From a checkpoint of a small contrastive image-text model.
Model: 64-pixel images, encoder arch xception, encoder activation silu, encoder widths [160, 320, 640], text encoder width 128, text encoder layers 6, text encoder norm layernorm.
Training: adamw at rate 0.0013, 6900 steps, batches of 256.
Rows from block 2 of the text encoder, named by matrix and row number. Rows with one number belong to one attention dimension. Each number is 128 + 32 x the weight over the matrix's rms, rounded and kept within 0 to 255. All counts start at 0. Numbers have three digits each.
# q: attention query (text_encoder.blocks.2.attn.q.weight, 128x128), inputs 0-63
# k: attention key (text_encoder.blocks.2.attn.k.weight, 128x128), inputs 0-63
q.20:147193129162110152184067143141147073146136139141148105142135109212122141119123094118104137115072150104135129130197096107123102102097119116112120142162167142080185109087133110093155157229163109
k.20:109104118110132078152107116129056166073158101149108137107158119130178143156161165159087124130213130070131099096111171207148127148127119150118112131085148054169119110137098120159062106071103164
q.21:114150158137129142158089169150097136051178081149133168117191074167107170117155147118125119155170207138150131104169169165169072160165133115090080142151140124086117106141090164153107157182119120
k.21:099187098102153085153122055122121053191133154173118069096045190147216094187137134171135166086117114091152133159142103123137166144093105119152133101126136141151202135108123081134140076157157059
q.22:117155097107130101134130081124152081181109160118151095132060179099155084118116144151119121091097095084088120157144091134109163102065120153156153104109168120158144106114128092116149130083157120
k.22:138067145168087154138124183134122200092135116087114150133191073146075166095143111100104088163153132153122102104124143118122091101140160136123101191139127107097092123132146159099099146115098179
q.23:139150111114105146113091157112131149100114116138171191123132095113094137071120128090116083149105211103122120102169162174114117106171164173117101149119155109118072085128110171145119184157129156
k.23:146146182117099073153190110149105131165128168140141132117157125147190131180083106137149106108178116105143081159112155125143135106109103143173115171181145093188166095093170076090117079133117094
q.24:143122126123124153124098177124124172073114107127150199110158074136089151087117121077132083170122216142142128098150179160120098128197171156101091146137128116111079102134117174154104166172112153
k.24:142165163100117063144168079133117098174127169165137118112111165146203112199085126161151130084148106093137099175124140139153147122100091131164119116158149110201164109085148075106139084141150060
q.25:114179170156079097162102100151108113130190111116131121156154149153129146153160174193092118075177090090103104159145092183182134088098052114127144122105161095162146097094083072092152132113145143
k.25:127112063130164153170100161120144151126107120140078091109072093114132142082143081108109135180110158125178156077154141055098111161114180146123105187125113136068149168169166158139075149083080137
q.26:120179137166075110180086117161105109128192102121126121145145135147125160136165168171058123084173114085098113143151095182170121090112083115111140126090161097141126089103076100087137151116143170
k.26:137119109136153126157131138123146153141108145126068103112089096115141138085129075103139120179121143119183146087117144060111119155100175147170117196159100142087168165160174122125083134054068124
q.27:124195144146079118160069112148123102119168109136155146147140130149110156128153181168084098079157131078092101132161121194164118087112086137114139136098171082134124081102069096123153163128135147
k.27:142111109139139107181142141145127154150112147126071097117084091135172148121127069122131125151145139106194138094131144059120112145108154138162107210157108118107176139135189124101052112082072126
q.28:146168115139115117147125099136144068186120156120135079165084172132142102149115125164099146073094060090110117160139076109126155095069081125144169115111148124140177142087127086087168131115152127
k.28:138065124147127162130108171141121192048135096098107156123170067113087161085152132100110099184149157148135127075119164140130102136157157139114111167126113108099084135169132171145089175081074197
q.29:135197149143072121163069105153121101125173107120163137153147131158109154127153164163090102074145140082097111128175106196161114082110081125122141135111173097133143076090077091105161161161159147
k.29:148113110129136112181142147134095159132116145153053101114107080138189147141135083125113127169163139088216134075110165080133123149114155145155087209141113096123155161143192133127016100090051133
q.30:100189148108127125116085131118121137058159105149145183113179114131114138102159190113129088114157207107125106104180171203158083148143136162117105128113162111122094082134056151181131179136123125
k.30:118145096137117093196128103154124082202153161132106072104069126171202124190141067166138154105115117092176131157150092077154149125118094107156097159150143126132185133096155105082103067166139083
q.31:133130161149064102174103135164086170101164097103143169135160097153108169125136152164090086122175128103080105141118132195158136075162102136103134159103150057174083065120105128091115149108126189
k.31:163158132093141119140176147115168138163067187161130122121092111106159107095052073086143096133120148111169123112130170060086125135086167184171127181185110136119193145120202109123120131093101080
q.32:126156121102121179101126153088139133102101142131158186127159139129108129101140146093120109134097173144108122105159149145107091128143140158113100125108140142109089119126097182154139161186120118
k.32:132110102126183118099110070117160102137124135123112131105062140104128122115124102119196136120100157152161162127113121116132144152131137118164147131164100148118105142153125124178125128133126075
q.33:125145102101162130139108134122121134116121115180100102121086121129131139089146159107073147158143127117140142089133131131109133174119166129112129123106123130111163179156128144150104152111102147
k.33:133137167124110095122187123130138158150100163130132152130137122099124123148093101117155093124172146147132099154100156123126116110124140154169129170190113145151132121127152105130139104117123090
q.34:172161183139150122123197159076082218094057122161122183130158074134151126162077083100103125198143160137136141106075203165093107162194169147099129164105078089154111163160177157129053105165071158
k.34:156138172137095157080110114134194104180143170139107089202116155110110162124124154144150132037148120148179104129123088101162125110127061106173136162157114153140175155085073078103180144150126057
q.35:120157119120134150136134164124090167081121091164119150126143091135116163134151139112083123181159154128133133106138159142135105154180149126076095142094118112116120136151136182132073147142108164
k.35:138114163115121108087140078157171100162137154141131121137082143123129126124113119142185106099137125158129128167131101125154139098101114123180145132179134154145128105127130082124154117129139085
q.36:106043043113124111162061139215135107157173109082138095078054121136113145104151136123122104148143091109121129143143087096150162095127164114093105120139149125134150097114141124102143149049170186
k.36:102151141118094089138184107124114143086101118109191185091199162125103072159104163121126098132132116129013099165149148192093099101103155174090137092098167122172107072132135125130159127095148172
q.37:136185145116147168078128099009153093138074175201101121165120182125152055111120169103101162079069125106142116067122151136069124189076141168155146108088121137123146192129076113200146138164106069
k.37:166155133134154146143119178071131135169077160127089115150103081086146136121103056094119141139115165126231155060092173090108143189144144137180123175171076134097167196130159131161083123138078067
q.38:111120084108157135166089118141132097143145108149083067117081126138126144098179170130083145135147107113148145100148101110144129168091148112120115122113128140109193164151118121129127157088122145
k.38:134137161127113071153192137138101174143088143132152157095157119125134121149081090121138089149166133143097112175103155129105116117109148162147137166179136121151114106134188114113109093115121137
q.39:124176143132134159104110083044171072182088178165101095152116210124149074098138167127110152065067112091134108099127108122091146166058114156183164095117135146114172181123080097182174134157129060
k.39:160165108142158132172132187070110155133067144126102120133123076111141118148097069096091140172107163119205141068111191106105131184143161136145131169136090113095165178141170138164070117142077115
q.40:132103165154146064149161062194138099164179123095116066131107140106155125196104111178196155105174072136122148193111089102165157117086074087173177118168096140161154111126152030080153086055126091
k.40:111088114131082143162124207149062183101147113146120124141186111170136152127178177137040122162176083101104090110122132126134134098136121110064082114062161096121108127106147170089098120115137249
q.41:132073129146142066183145149204091178121133096102107114081092037155137180139107076117118120228185119142124145154097125105147134121159162102105123180161098108144122123168222130054068103099115203
k.41:114139180126055112100172107163134141109160124119162151155194167132101136176125199144121107066174088150049077200144117167133101062124080136095142122103160130172138100093099104078181132112149146
q.42:110155103111157167116092111081146095122135120181097091132116152120136114080185188106093148122115137097136122083146127130115113177085144140134120106110135146098145180143072147180139163133112125
k.42:142137137129153096149160135126128156147080154122113141110109089098144134126085044093159101162126162129166136126115178105121124149121163147171138172200094132116125132140186120159094109127105090
q.43:144077088140116096168111166182089167138133106096120133098091075153112162133124086111105115193154125130134136134111117118143140091170154119096115169151126105133137111131190143081085127111144194
k.43:120163157121091111115153092143141128100147121130181145137181178121101104167114184147133108072140112130045095175162112173124091092112092148102152100104159120172149080114088101106186133126137136
q.44:123122141131114112111104061148168054172174149100128081148112192120125103119125142173185142051121094114115128169140072111163148101047067115182157100169137154126131109112097070119191130099148077
k.44:103113072131144126180105186124060152102123097127124136097157101153141129107158123118073136204119123093126138098122157119118138152136169132074104115089137097099095132140167188133064122120123214
q.45:157137200144121105090185098115145158129106156112170177159148142114133104183046097142197103102130132153104115165098161157127126096142092138162159129154116115171086087110139089111142103136119088
k.45:128091094131133209107058168110126115120168108130087095156119133132133152079182181129086174118123111113165129069143096110161143142163103092088093083067129132095132163130075170132118145140137144
q.46:110054042111100122138065143190132102164156125057144110080073124139096138097149129126144100139120112114121112149146090108139168065128153131117102119152167128129140084102139127104153147075185166
k.46:101172128114130106133169104105116131076110097104196186095176162126113058155116151120132118141097133126023123154161144195078090104112152181078146081097158118150116074141113129146162139116146168
q.47:155125176132102112085178106100148151138097175105181179157163155116135090170051095139187103087110132141096114170101155153117135084142107136171156126156126128164079086093133106125149099150136090
k.47:128122091139149206113065160100136094112153109125106102150112129129131137104179169133095182129105119118162135066148107120143135160163111107090117084066119131094148160137072174148124152141131144
q.48:136147165124078138113164142146141141127139151073199190142208137123102120190083076147206093091122154177088116204148133136135093064170073123129131134160139134144081047079122130101180111172154093
k.48:080073044140178159100041092137124075115186067141112092107052167173146125078215169166121187143075110124144164107146060111158165156130127078085117070074147147105082140158080168148129137137162165
q.49:165143201152123111097193114097134152142083160122166174160163135124144106187039085140177116105117123146105115160082149150109121107150103140164165132140111118175084103113154089112144090153114097
k.49:136125114138132210108067162111134101122158125124091084180119129133129148112176184134085175105121113110175130064143104106148141145158087098105111096057125132104158174115075158140129147142118140
q.50:115088101117070135104110136149150117142142162062196176118155151130088120126114120132185078083111134142091105175152113123132132039144111144152116125169173136130084045076109126111192143139190111
k.50:092110060123187147131076105104116091072142074114153130086104162129130092103168158134121166159061131106091169101150111164106125152127155141061137047061144124118096108155091167183132152122155162
q.51:174129185160134079160203139147093177124105121118135148150136090140154135207072052150141140157168117156137141159071156137126130125175110107124157158137074099168134126126203108085093077129109136
k.51:132124152149073175105103139141143119146172125155112098189152154165113158140157197154086152075150082127129088124130074118157120093137065096107116119085146126136161147089072115079164131148135143
q.52:129181115104113160118146180072106182095066129155167212124172117137119128128119135079082100156104174136107109111141176150077080129202159179080091149081136120122113127124118202153116151194132151
k.52:141131143127166134064118060110192078156127150138120108147059168110122105126124116123195137079096133164161146128130110120135134146127124115183159118163091164134139144151093091168159136153126012
q.53:101167126101134175087100108061153080117133144168128136144147174115120100092163187124120132084083147117137118093157135137123101153085125149134121089105151144099121147126047147193163168163121095
k.53:132108103129189117149118130114121129145099142122098119103074093106140137087108057102164137176098157132190166091110156095123154164126168127164120158176097127105097154154172131173089119123116100
q.54:142176176111128159061151080075163079125125166140168155181164215102141072158101154145185127027108115131122104136140142164128120120099051154162154081101144139140119116095076100174198126147140037
k.54:126081052134183174151059174103109106142131130141070083115065098144156143068161098118101165189092143109215160045108124077131167175129166104129103118118108126063107169147148174168070130140124141
q.55:162121153149112126137177159125106166123111134102157173146162094145121129184089072132150114134120137153116123155106155129118130104188121115128143153130108107140100114104153138101114093165124135
k.55:137155123132122166117088117132151082143155113135120105162119159142122136122162165158119147087107109112129130125158084125145130130132081107108133112095139131123157137108065119110165153159139131
q.56:154101152145124094148176163164104187130088132108136145113115064139130154165080063124125115180139124140117141151086144113105149103177160122113139188163100102151126126127215119078081095133126171
k.56:136144166131086152096140106126156119117149126132154135176165174124104131171139201153107127067154100139082091156152107149132115094133070133109134120092145134146168122102071107097183141135135134
q.57:093171085105121191091051116088169040145160138153116094145138201125124099071190204134106137056082119097144109093184097118127134142073107142141112071103183158077160133095020132185179175152161094
k.57:130134085132191098167128132102111136131080131135123134073076086120152102114100035097157133198078173103168183087115179124096140171119199138152135136158103121105095137174187134168072119119117122
q.58:089095062104115157116054106137170050160163147113124085114094185119107111057180178123126121072090119104118107130165079110128146107056129133160111102150176160094157119110056112149196177118168113
k.58:114137094109166090171161135094082155096071107118159164065138107107137080136099084097134123205098156122105164117129183151083130157118202165104124111127121109125089110174183153173083119109115166
q.59:122046080135120097166093140227112128139177101067127097082080100141117167122137114139135103166162101134129128163136093110170159094144143100103107143151133119133143096124157118074118137068163186
k.59:102146149108093108121156115143108140093143112122174161103198166135123092151131181130121099125144107127018097180146121177109101083115135152087124093092175119168106071121115129107154127109158184
q.60:145077109153139085169123140175111149153125112115115096105069081153140139143105087115105126177159097124139133137086127101131164119156157116108138150139112104144153129138203106075097113082131178
k.60:128174170126063125116171136127127141104121133131161159146215159128107111180115182131092107081158097131068083160151136171109104085131097152100139112095152124164162110103103107088172139124133138
q.61:144132184149125111089171071114152112150133158112153131153132163121144089163083113154198128076131120131115112167116125145134137112087086129184166114166122145162107103107118071129172094118131067
k.61:123096079138131181140072204110088139110142109121093115140149109136129153090162146116075160167131126106175134057127133115133134154165126115082098097066135111081128154132124178141092138133117181
q.62:139215209143151148120166134064106168092095124195100152176186108127153139157137135124091143144137148140141132083110171157116089191137123128129135138101091114118107175152120157153088106175055111
k.62:174111146138136140128097131151155114185158158142064071170069087121134191094130092145153141104155132131232144111110107069180157144150095079191130187188091140110148161116139106108113124143100074
q.63:106098100131143093185122154206091147105173076116113100081109065134120188129169100132112119205184132142135152140141121111163126137156158090086103160135113125121136115157174157087074130086111197
k.63:115112178125080084104176089179135135131149134129168157118166163146116124158112161150140089108168105153043101223126107151128111070107111140119134121137160129176108079110126099090164113109152144
q.64:098140132113173088161143072173117103133164087154104095083097133124179122152152107167167177141151108137128168168129095106171152180105122090131135107119100152120136152151150109138120097136133099
k.64:144116127109117143093087131130168111134109153127154129130147144134101118055119170086134092084115144113111092109153142146115118103097160167132126130138157117135123112103093103137165178126142122
q.65:134168081118152213120097168062171087164081157167107088139085131126104109020131126058099135126031174084157127057162128070084121163060160155155119143148139159049163202127109161162139178147112113
k.65:125184128191166045202141072124120061175113091114128116097105127153174086215083056157133182163091103129120210165085101114102156167094142088139204127157085125131159133152205059129120084126148119
q.66:171093148145065114106122142137127154115130149081151170150169127119100140170099131152138085107148121142119101138129150178137116049184097143128128129119143072187084049102120122104126127100133150
k.66:118098124104123171113168167125092197099141133134107120133128114105141156124167142132112139149179141127145101120134148105165131130160100109126079126105134140108105144130120204117086098129092146
q.67:165157104125154211109118178057193102139047149128136116151097123110079111054095123037111146144001170143154163075145137078048113171097195144125152143157103187041177218142125164156162190159115105
k.67:099152133204135040204132046130089091162136078132102111091112125173177118194153082190099152161126092123119166166082072139117148146093132081143179126135106114151127145182170076107095069130132158
q.68:146149106114163198115105178068172107137078154149111098149090119121103125044128135051099133147035170105154143064149137077095120180091173147124115155153109172053172208135117176154130177154101119
k.68:116186152198152043199145064123116075161113093118125131112137113142152110211106062163119162152108105146109188165075096137109146146091139077144203134155084116143153141160173062113118085124140119
q.69:143103143144075103119111118137119148118145139103144165118157116145118134154122132155148081111157138117122094128123151179136112061152115159143106134136164068180087059101125119111118116108128150
k.69:131118116104127164134145166147115163099143131129108124131116102110121151115140117128130131146154144143147130121145143103166124130146096102106098133127119132102132135119144187127118127135097137
q.70:146122100140080182106073175109163127145124163121122130142120105152080138046138128089108079107068171075149090070158141113109109078093137153160103162150167112082114129091108142102137169140114147
k.70:135153126154167104186168133138098139123110109113108124110123089136162119207103041140131169188118126149136193149110129101117138157143134091105149128143079137109153139157214135116078086130110143
q.71:140112114157069167131068158118149128146140151105118130137128109160110149067139130113104082116096161087133083088147136116127119082086137145157110151147157100100102115107114135103120164130118137
k.71:140142128140158118170164152147101139121112104127130129107129086138142123181099047125135147194119130138143176137122148103125135146144136112110125146151102133115150126142205137118098105131110149
q.72:101123149111166050147187069164077136122168093146128146100146152104177120229137134193142168139215074159100152194110117155156147140167096107090135098088111125194120110145140113127117055104137115
k.72:130098123070103180061081139111174122130139163138159142150138168103089128060140206106139092049142139107123058104165131146135117101137119168133104108111185134131112107085035125143176188124153105
q.73:142159150121183152115165142089152125113063121132145127128130134097105105136089126083131174157085127185130186119112138110081122201132173114087171128138077202089170197161134143164153143148126097
k.73:095120153169117093119090066125130109153157115147105127136128166162141132126173160171112130100130104103119109135107096154134129125104107121141145113117142100156098123145093090120122122139135139
q.74:120127103123108172129078142105161112144125163139102098113088113162104141029150122081114087126067178081155110065151145083116116140062166149171095163171159132076137146125119142127124164147097122
k.74:146165151182162103199150132144123101136102093108120111101122074159132138170089043125135161181076130145123206151106126096112129156111146077112177145174078135095162139164215117117108119148109136
q.75:139122157106179112129176111110109131096109119146146145116137140118136108174106127116157146149146127160125159136100157136109127168159145128097133126140090142149154138161134133160128109106123114
k.75:124126151136111145114100109136145115119162114140121119144131143146111151079168166139112128092129121122127098117135099137160138118108088119134130141127131122123094127122077115128147148142124128
q.76:142162124115194187115145154073174105140057132150123103132102138094103111090107125049124176159042139160153169095123135081070112213103176135112154124145074207057184218164138161174147159151125101
k.76:098159152201133049152108048133110066163144091139125121109121155164146130154153129168104134115116105115107145156088070155116138129086120095159190124133127115160115133146123053117128096127150133
q.77:106127084122090169132066140114164093168130157155107097121087121164126141020164121097106095113080186059145094074167118078120126121041145145175083166163168139063125154105117144115125155153112129
k.77:159154130156184099175162123139125085147087102102145125102106083152135101177070019123156174181066118147132213142121133096093136153109163099117184137174079140109179139155229098124123118130129120
q.78:113133156116154054146203093153086130117126102127152158101155142101159099238106117170151156144192079180107161208109126161119137156187111109098154104112102149181134110143147102139136073116158119
k.78:116073115095104171064073122131150132127159158147128116149117179133101153039177225130135097059140128109131056109149115142161133104115103157151101112101179128141085115104038144142156171132137110
q.79:135157127096203168118162145080155108129050134145134117111103133100118096118099118049135158160063145167143188103113146086062113208118188133106147138170075205072177209163136159179152151138111093
k.79:104152153204121065149076056148116069164162093120117106127123149169132150134166126177103141103114107103114142153100062146139140128075113097152185126138126114147103125143107062117134121140144138
q.80:150095124138085151116101155108138151115126154113124141137142115151095138099133133109126072108116157106143094083127156138126112095126144157148099157157155099127104107106104131113119153118100137
k.80:135140132138144134161169142145104139114125094110117135118135091132134140161123076137125151171133139142140168145118121110145136146142114082117126131145105136103132134146166159117101108141110148
q.81:153118120143083190100079175098157131121111159115121124164125112143084136063130138084113092115071173111146101073136155124101107097120149150148107160155142119097122131112109154117127176138108137
k.81:125149135153139098182177131130090138126124103128103133113125091142144139192124065147120159191120113152134169156108134110132132151131120094116145130135089135122135146167195141111091076122105156
q.82:132168125112189174118146162085170106135062124153123103134093125106107107089107127050110162159050148154146179101121143067074127207108179121118149137154089202057183223160137159165151161153117093
k.82:110155146190134056161100046129128072167147097135116116113118139173143126155137120170119142111104100107103143146090079156113148137082135109145183128139114113153116121150122052115132113140154129
q.83:151119178132167093113182121128113150086091094098154159133153124102116109199089123115152162149140100211111174164083157149104121164198146110081165123126060143165144130153142119149143123109138106
k.83:100082140126078151093100121135128164125176129155100116146144158138121167080192203144112094082181129106122067106130108159179124109125094129139092125101163104140070127119058146123125134136108146
q.84:122161087120146194120090159086176100164092138147103075133087128129115119032138129082086139136047161105147133077140116069105131185063165123146124145135116177042163210131117157142141163150113119
k.84:127164129183155058176129086116129074174095098120138123112123132157158082198081065148128155144080103127110184151093107143081148141098159119128197127143094111145160123155186065116123105133145131
q.85:190131175147153151091169169109134149091089118081163155176161117080070122180075135107136150129123102207113167134099161165087128129224140120070183113096072138156145146147128133144152154110138128
k.85:085102145126086120107142105110097189117181134153094137130137160133156149137203192173077118110200106107138056119093126170166121113143097125135090132070157103163068130138069149119084091122108166
q.86:123158129114179145121146135111137114126108108140126119131107133102136117132123124117124167136104113145117162143124118103112132175137128110091157102106104170101154178142134135138142138156143115
k.86:113133144136120110107111091101133111140121146139131129140127154133142119144135149137121112094139112105124115117111117150114129126122138147142140124104136113160120129135098092137132126119128124
q.87:118155132109205120150169114119118111125105098165131104108111139100147114146116117120133192158125111166134183150114124106127147222113145103099153112128079193104162193163152127167140108152132096
k.87:123126140146108114099087081122148085154140133139144131143126155149115120088144185124136096077109121102105104125128113155115124114092139144149147119139145116160110109121071077133165163133160124
q.88:161154133113174163106164171071162129109063128140143138129118130103087100120083133056134145148061156171130157107117157111066113173149183152100142138151079182093165179151134161169157163142121102
k.88:102140154192124091152115063130114104147169095136092116136120145162149148150180139181105148112142096110131129146087081138156136142107095077149153129118124116141098131144112093108122101131122136
q.89:104108091115110131152076130133142115147155148162105095089090114168147148046156122111130081127102176063159093084149137092147122124045145153188068167168176125085122118120113124129102132147096117
k.89:155155143143167118172143154147139091126100099095151117108136078137106127141074051106154158168067150155130208143145124093106133139116157097113167147185082144081177129142200117132136152151118111
q.90:140107123151076134130088134134126133134157149095113135144143118151112150106149132135123102102140127103129091109129126134141130073127119130156108135135150081139103096110113127102112135099115154
k.90:130142111109132133156158161151100168107121122114127140110133103105133137137115094115130139162141145145137137136133150100128119135140127116123110133137122141105143121123176155117110114117128138
q.91:139114121157051141123085153124147141145140155094134143149158113146101137103128124139108076102124135108126087119141125141117118053131119148145121147119161081139096085091112123097127145123128157
k.91:128130107110141120151169154130104162119116127128111125108115098112158124169113082134139141185149136144143155143123138096141123138150123108108114136130109139121137139134177170115087095123117145
q.92:142152102111175211108111168063183092127058133154119106142088118120101110043121127043108152153017176138152156069134137072066120191093186131138138139160096177047179217145125164162149178142115105
k.92:102176143206133027209132052127102074162121082122115127097122126174164113197122075170106160148110095122106166165081084134107154143081144086140199142145103110144127134163162069106114085138133150
q.93:120114109143058106126098127163109151136187137111119133135164139145132144146157146191112089092191102084118070154144108166176137044143071129138098123089187063177084048085106116077115107111143170
k.93:148126091069134178110168185102135158111098164118136149130129121078128109140093118104148137153148150141153131121145163098117118138169128157108091109117129168112165134109151181148131121114127111
q.94:151146116118167191112126172069167117129053140141136115143101120111091112068096118041126129148035168141154161074124158083060110181108185151116137148164086172066179200142121165166151168144106112
k.94:104167157205134058189136060131105095154151075132105115122122127161153141181150096175103150149119099121117158156081080131138145151086119071154185142141109105137120132170142078102112081134121139
q.95:115130089145064164122063154132150113153155161122104111143114119160116154043164137120102078100102168046149073081160123110137118080079128149170088149141177104096106111086111132104116159145121152
k.95:145163123137163110171169149137116127125094106107137124105118086125150106193077035112136170198094132146133196151125143098098138157140153106107149136157084149102181142140220133128102092130125120
q.96:092138110136093125169123172175103148109171085106122122116153114167103186120205153125075116149166130134099116142179098130154056113139119121055085160109153139091154120121108170090130146145136187
k.96:143157128130158153094135092059188091156075153126121125148087180068107081144098109106154141093066129162167147108106131106077134151122136136168177132142085174117122178139109101181163141108122055
q.97:156140167128139128097147104122164108110127125107155126148151141095116111138092140129178145104122120165113157137123124150134109128134114129126166101128102135150119131141133107150161142119134087
k.97:122148088122129139138096140111106099160134133186127119136108138192154116131155120143077143120100120102150113115144117129115142128142118113110096142091171110128152130106119139113108118190157147
q.98:073119002114132183120092173065097113137088122143123152113121147095114081112169138109041139165093116126142124092137114111046155174150167153084088083068156160076146171140124208177120135144166171
k.98:144067171157158108111126068183177065150151127076146089127091127144114154121086098132238156117096113170107168188128074094156136110099112078156188102202078177120115114144149053104187138126158063
q.99:128128106120167164058150130041140108137054142138150165133149172049117037162095125126111169133098101180145164113078134133017175181148148143122165037085108162114134176146134149200151106144171109
k.99:149093108140138130147067114206125062130192109128157083134082116232129167120135102145160145107101114118114150161166080113172142101144104074102120122141146114120148084107131091069159153189181102
q.100:067123080134117140149112158125107137119135091123125134123152145114105148135194166133051145150165102151103131146150088121114095144135127115063097104073142173095157154142109177118146123147160171
k.100:180143121135174158084133084101201057149104148098143112154078164123112081144088092126194146091039123164153161140127126111101140143131126115156185130140085162138132149115124085160169143127145048
q.101:177187120092187147094127102062202054159035163146178136129096161085135039126042099084180148095039133130162166102132160120040149168101159174165179090152100150128166156117138086203168157150157041
k.101:121093139146113100164082116220076115138242094172114097123138110215154178086176134184114132123163099080128122143131082135218171105132085052128110108135170062150093084108128123060095102170155170
q.102:113169043096174165115089148076172068129077120132165145115133154078103069136136139098107175126071140155138168105167115117036126190138158143088135071090125189066162181140101157206167171166189099
k.102:150075137148154113117095071184143049186191127159130074148079161209146123114120111177181169084098076123146154166115065095178187107113084048157162087155134133146114104104140049080155117159189079
q.103:098080177160095095152145124202064184086247080111080115125170108171119216140205147171117110141228119141103115161118103153234095098152090067103095158120130105143084102145120134060101094114084175
k.103:115174082091149146105176155028155144128021167125144157126127157062129072173100125088103132122106139142133115100136167114028099150148153206111117140076126162113181170130130161188144128124126095
q.104:139138116107160146054164109022169096194005187160159163131112192064146017149053107102143166113073096150144144118073135112000183168127162162163183063118120158148153170130144116197163098138172060
k.104:153084127134106115160053127246095108103220096130143100132115080233124197092137124151143113135141131094107136141164102153219147092141106081101105121155160077142100048115133121041120152169168156
q.105:115159056118141157152094157102145089124095109122159127117127142104093105127164140101086167133089135144135158098171111118079107163141154136074117086087131170057170165132104173173159164165177128
k.105:156100132146156125098102068141162056172153135148121094147069176157142114123106109161181175080085089144151159157108072102144181132117106071170171090158121149142119127121119066110161116149178077
q.106:173123168119138106107128076131156108147137153141115103136094129135161121122074113139192112102110143086149123124107148135164162123095117130202154144181114088168099110121142072140121124096096090
k.106:090121136126091103162142168157062200097153113149122152103188095130155151138150145131068104166208134106098089125124154158140117109137124143112085133107161088138124105131155167106075098109117203
q.107:214133223127145122096165097151161123107123156115139116160129108133142132135049100127240109105099140134137140130124176150178139095118121129188164167206086098180096090123152071128126136126087072
k.107:068147096120094129162097190111052177119151111198100143111156105162156144114195164135018114161191133067129079095134129139127125134137137141084053135077191094117143137124114192119065112163120215
q.108:109088145151090110143139152173076189119179124132097126111132093182138189111158128150098084155182141088104083145120138130186127094124112126137077185141144079149090095129138139067080114098081185
k.108:106145147118124135122172149080149180085070126069119156117170111045097132136116139082125099160136155164110125108121171134080073139121161175126126159139091160099139159158128157178137140077084130
q.109:062085078144097145157116172165051168088198078115090137105159108142102172111230162146054118179180126131112114125142113127162095119159114108066053119085150118091095112137109223097088123123123215
k.109:136121143129173140095175106087207089142048160077142110132093166075095087164068108090172160113074117189120159146123122091054101157109149161137170120155074215104168168149140088169187143107150031
q.110:123114080109175161058133127026137108161037161166135170129126168063141021158087108125121170131077108156158146101063150114020191174151152150150153048101121146122119173146140157211122098127171094
k.110:140055130140121102156078122245115083115196095116157098122113092219132194104126126143170131133140126116095140181169074127187122092124106080088108105157137120135137060127162089053157140184181128
q.111:126174062111156158133095150082162068115092115127154132126126147091097085125139130103110169125071145146134163098167124114061126169136148136080136086092129165072174156130107159188163170155177106
k.111:150097136138150118109101082158139067172173135158127087140073157176143122112120108165176172092108085125147151162100066098167177126106100069154166088148118138141119119117131065094158118158169099
q.112:075109146145113113122145141139113154112139099121129148130166135115111150165176157142098137135181098173111129164121089125124100137146108101088125114087127156123125143133112153116139095133138149
k.112:153161093105151151117112116085178073142088155117155126155079162136126093161108115116154139104052129132159136119160129114084123128146130148123127136103121138114149136108113110154151151160145079
q.113:165175106104140133118143144070181101168029179140164141129111156099134069135067118080134155103080119144124132123133131111023142133113163163135159118141128160127186157105148103153170133156168086
k.113:154114138146116139127064112178123098129200105154108119136113111176118177065147140150141112119115126097145133113132109149200165107126119079146138110152139090136077097126101111097122157146133154
q.114:085103170164103116152130123195089169093245070104103124130179113155116200152208167169107116143205120147101123160133104145211080119150082078087107148105126127126088108136113158076116101121106187
k.114:137183084100144133106152145036163120153044163131152131131112171081136063182093116102112143112101129143143121107139148109027109154143139185115125134083126166124179163121132140171144123143137080
q.115:101134061126111159189105196150096149102142102112129138102149097172100174094178128101057114174108146127122108119189129105132075116163139131039048165113164132071145116118134207094106156170133200
k.115:122120157146160149087136068087209086145105141107114122131091165076089114111124140110180147112104128189134150132101092103107135167094152124173199100166080211111109184160097084173195152093122067
q.116:175155197141096096195118123222142129069195093094146102136139071197119222114133132126174095120128176118110137146197138151231053084124108114092104211178121098129121073117119100064130171149088141
k.116:089195103119117149103145142039127156153084150185093150123143163068144079136161164122050131116136130114160100081097144123083132171118141160156116127080136142110136210127078157201102099097088149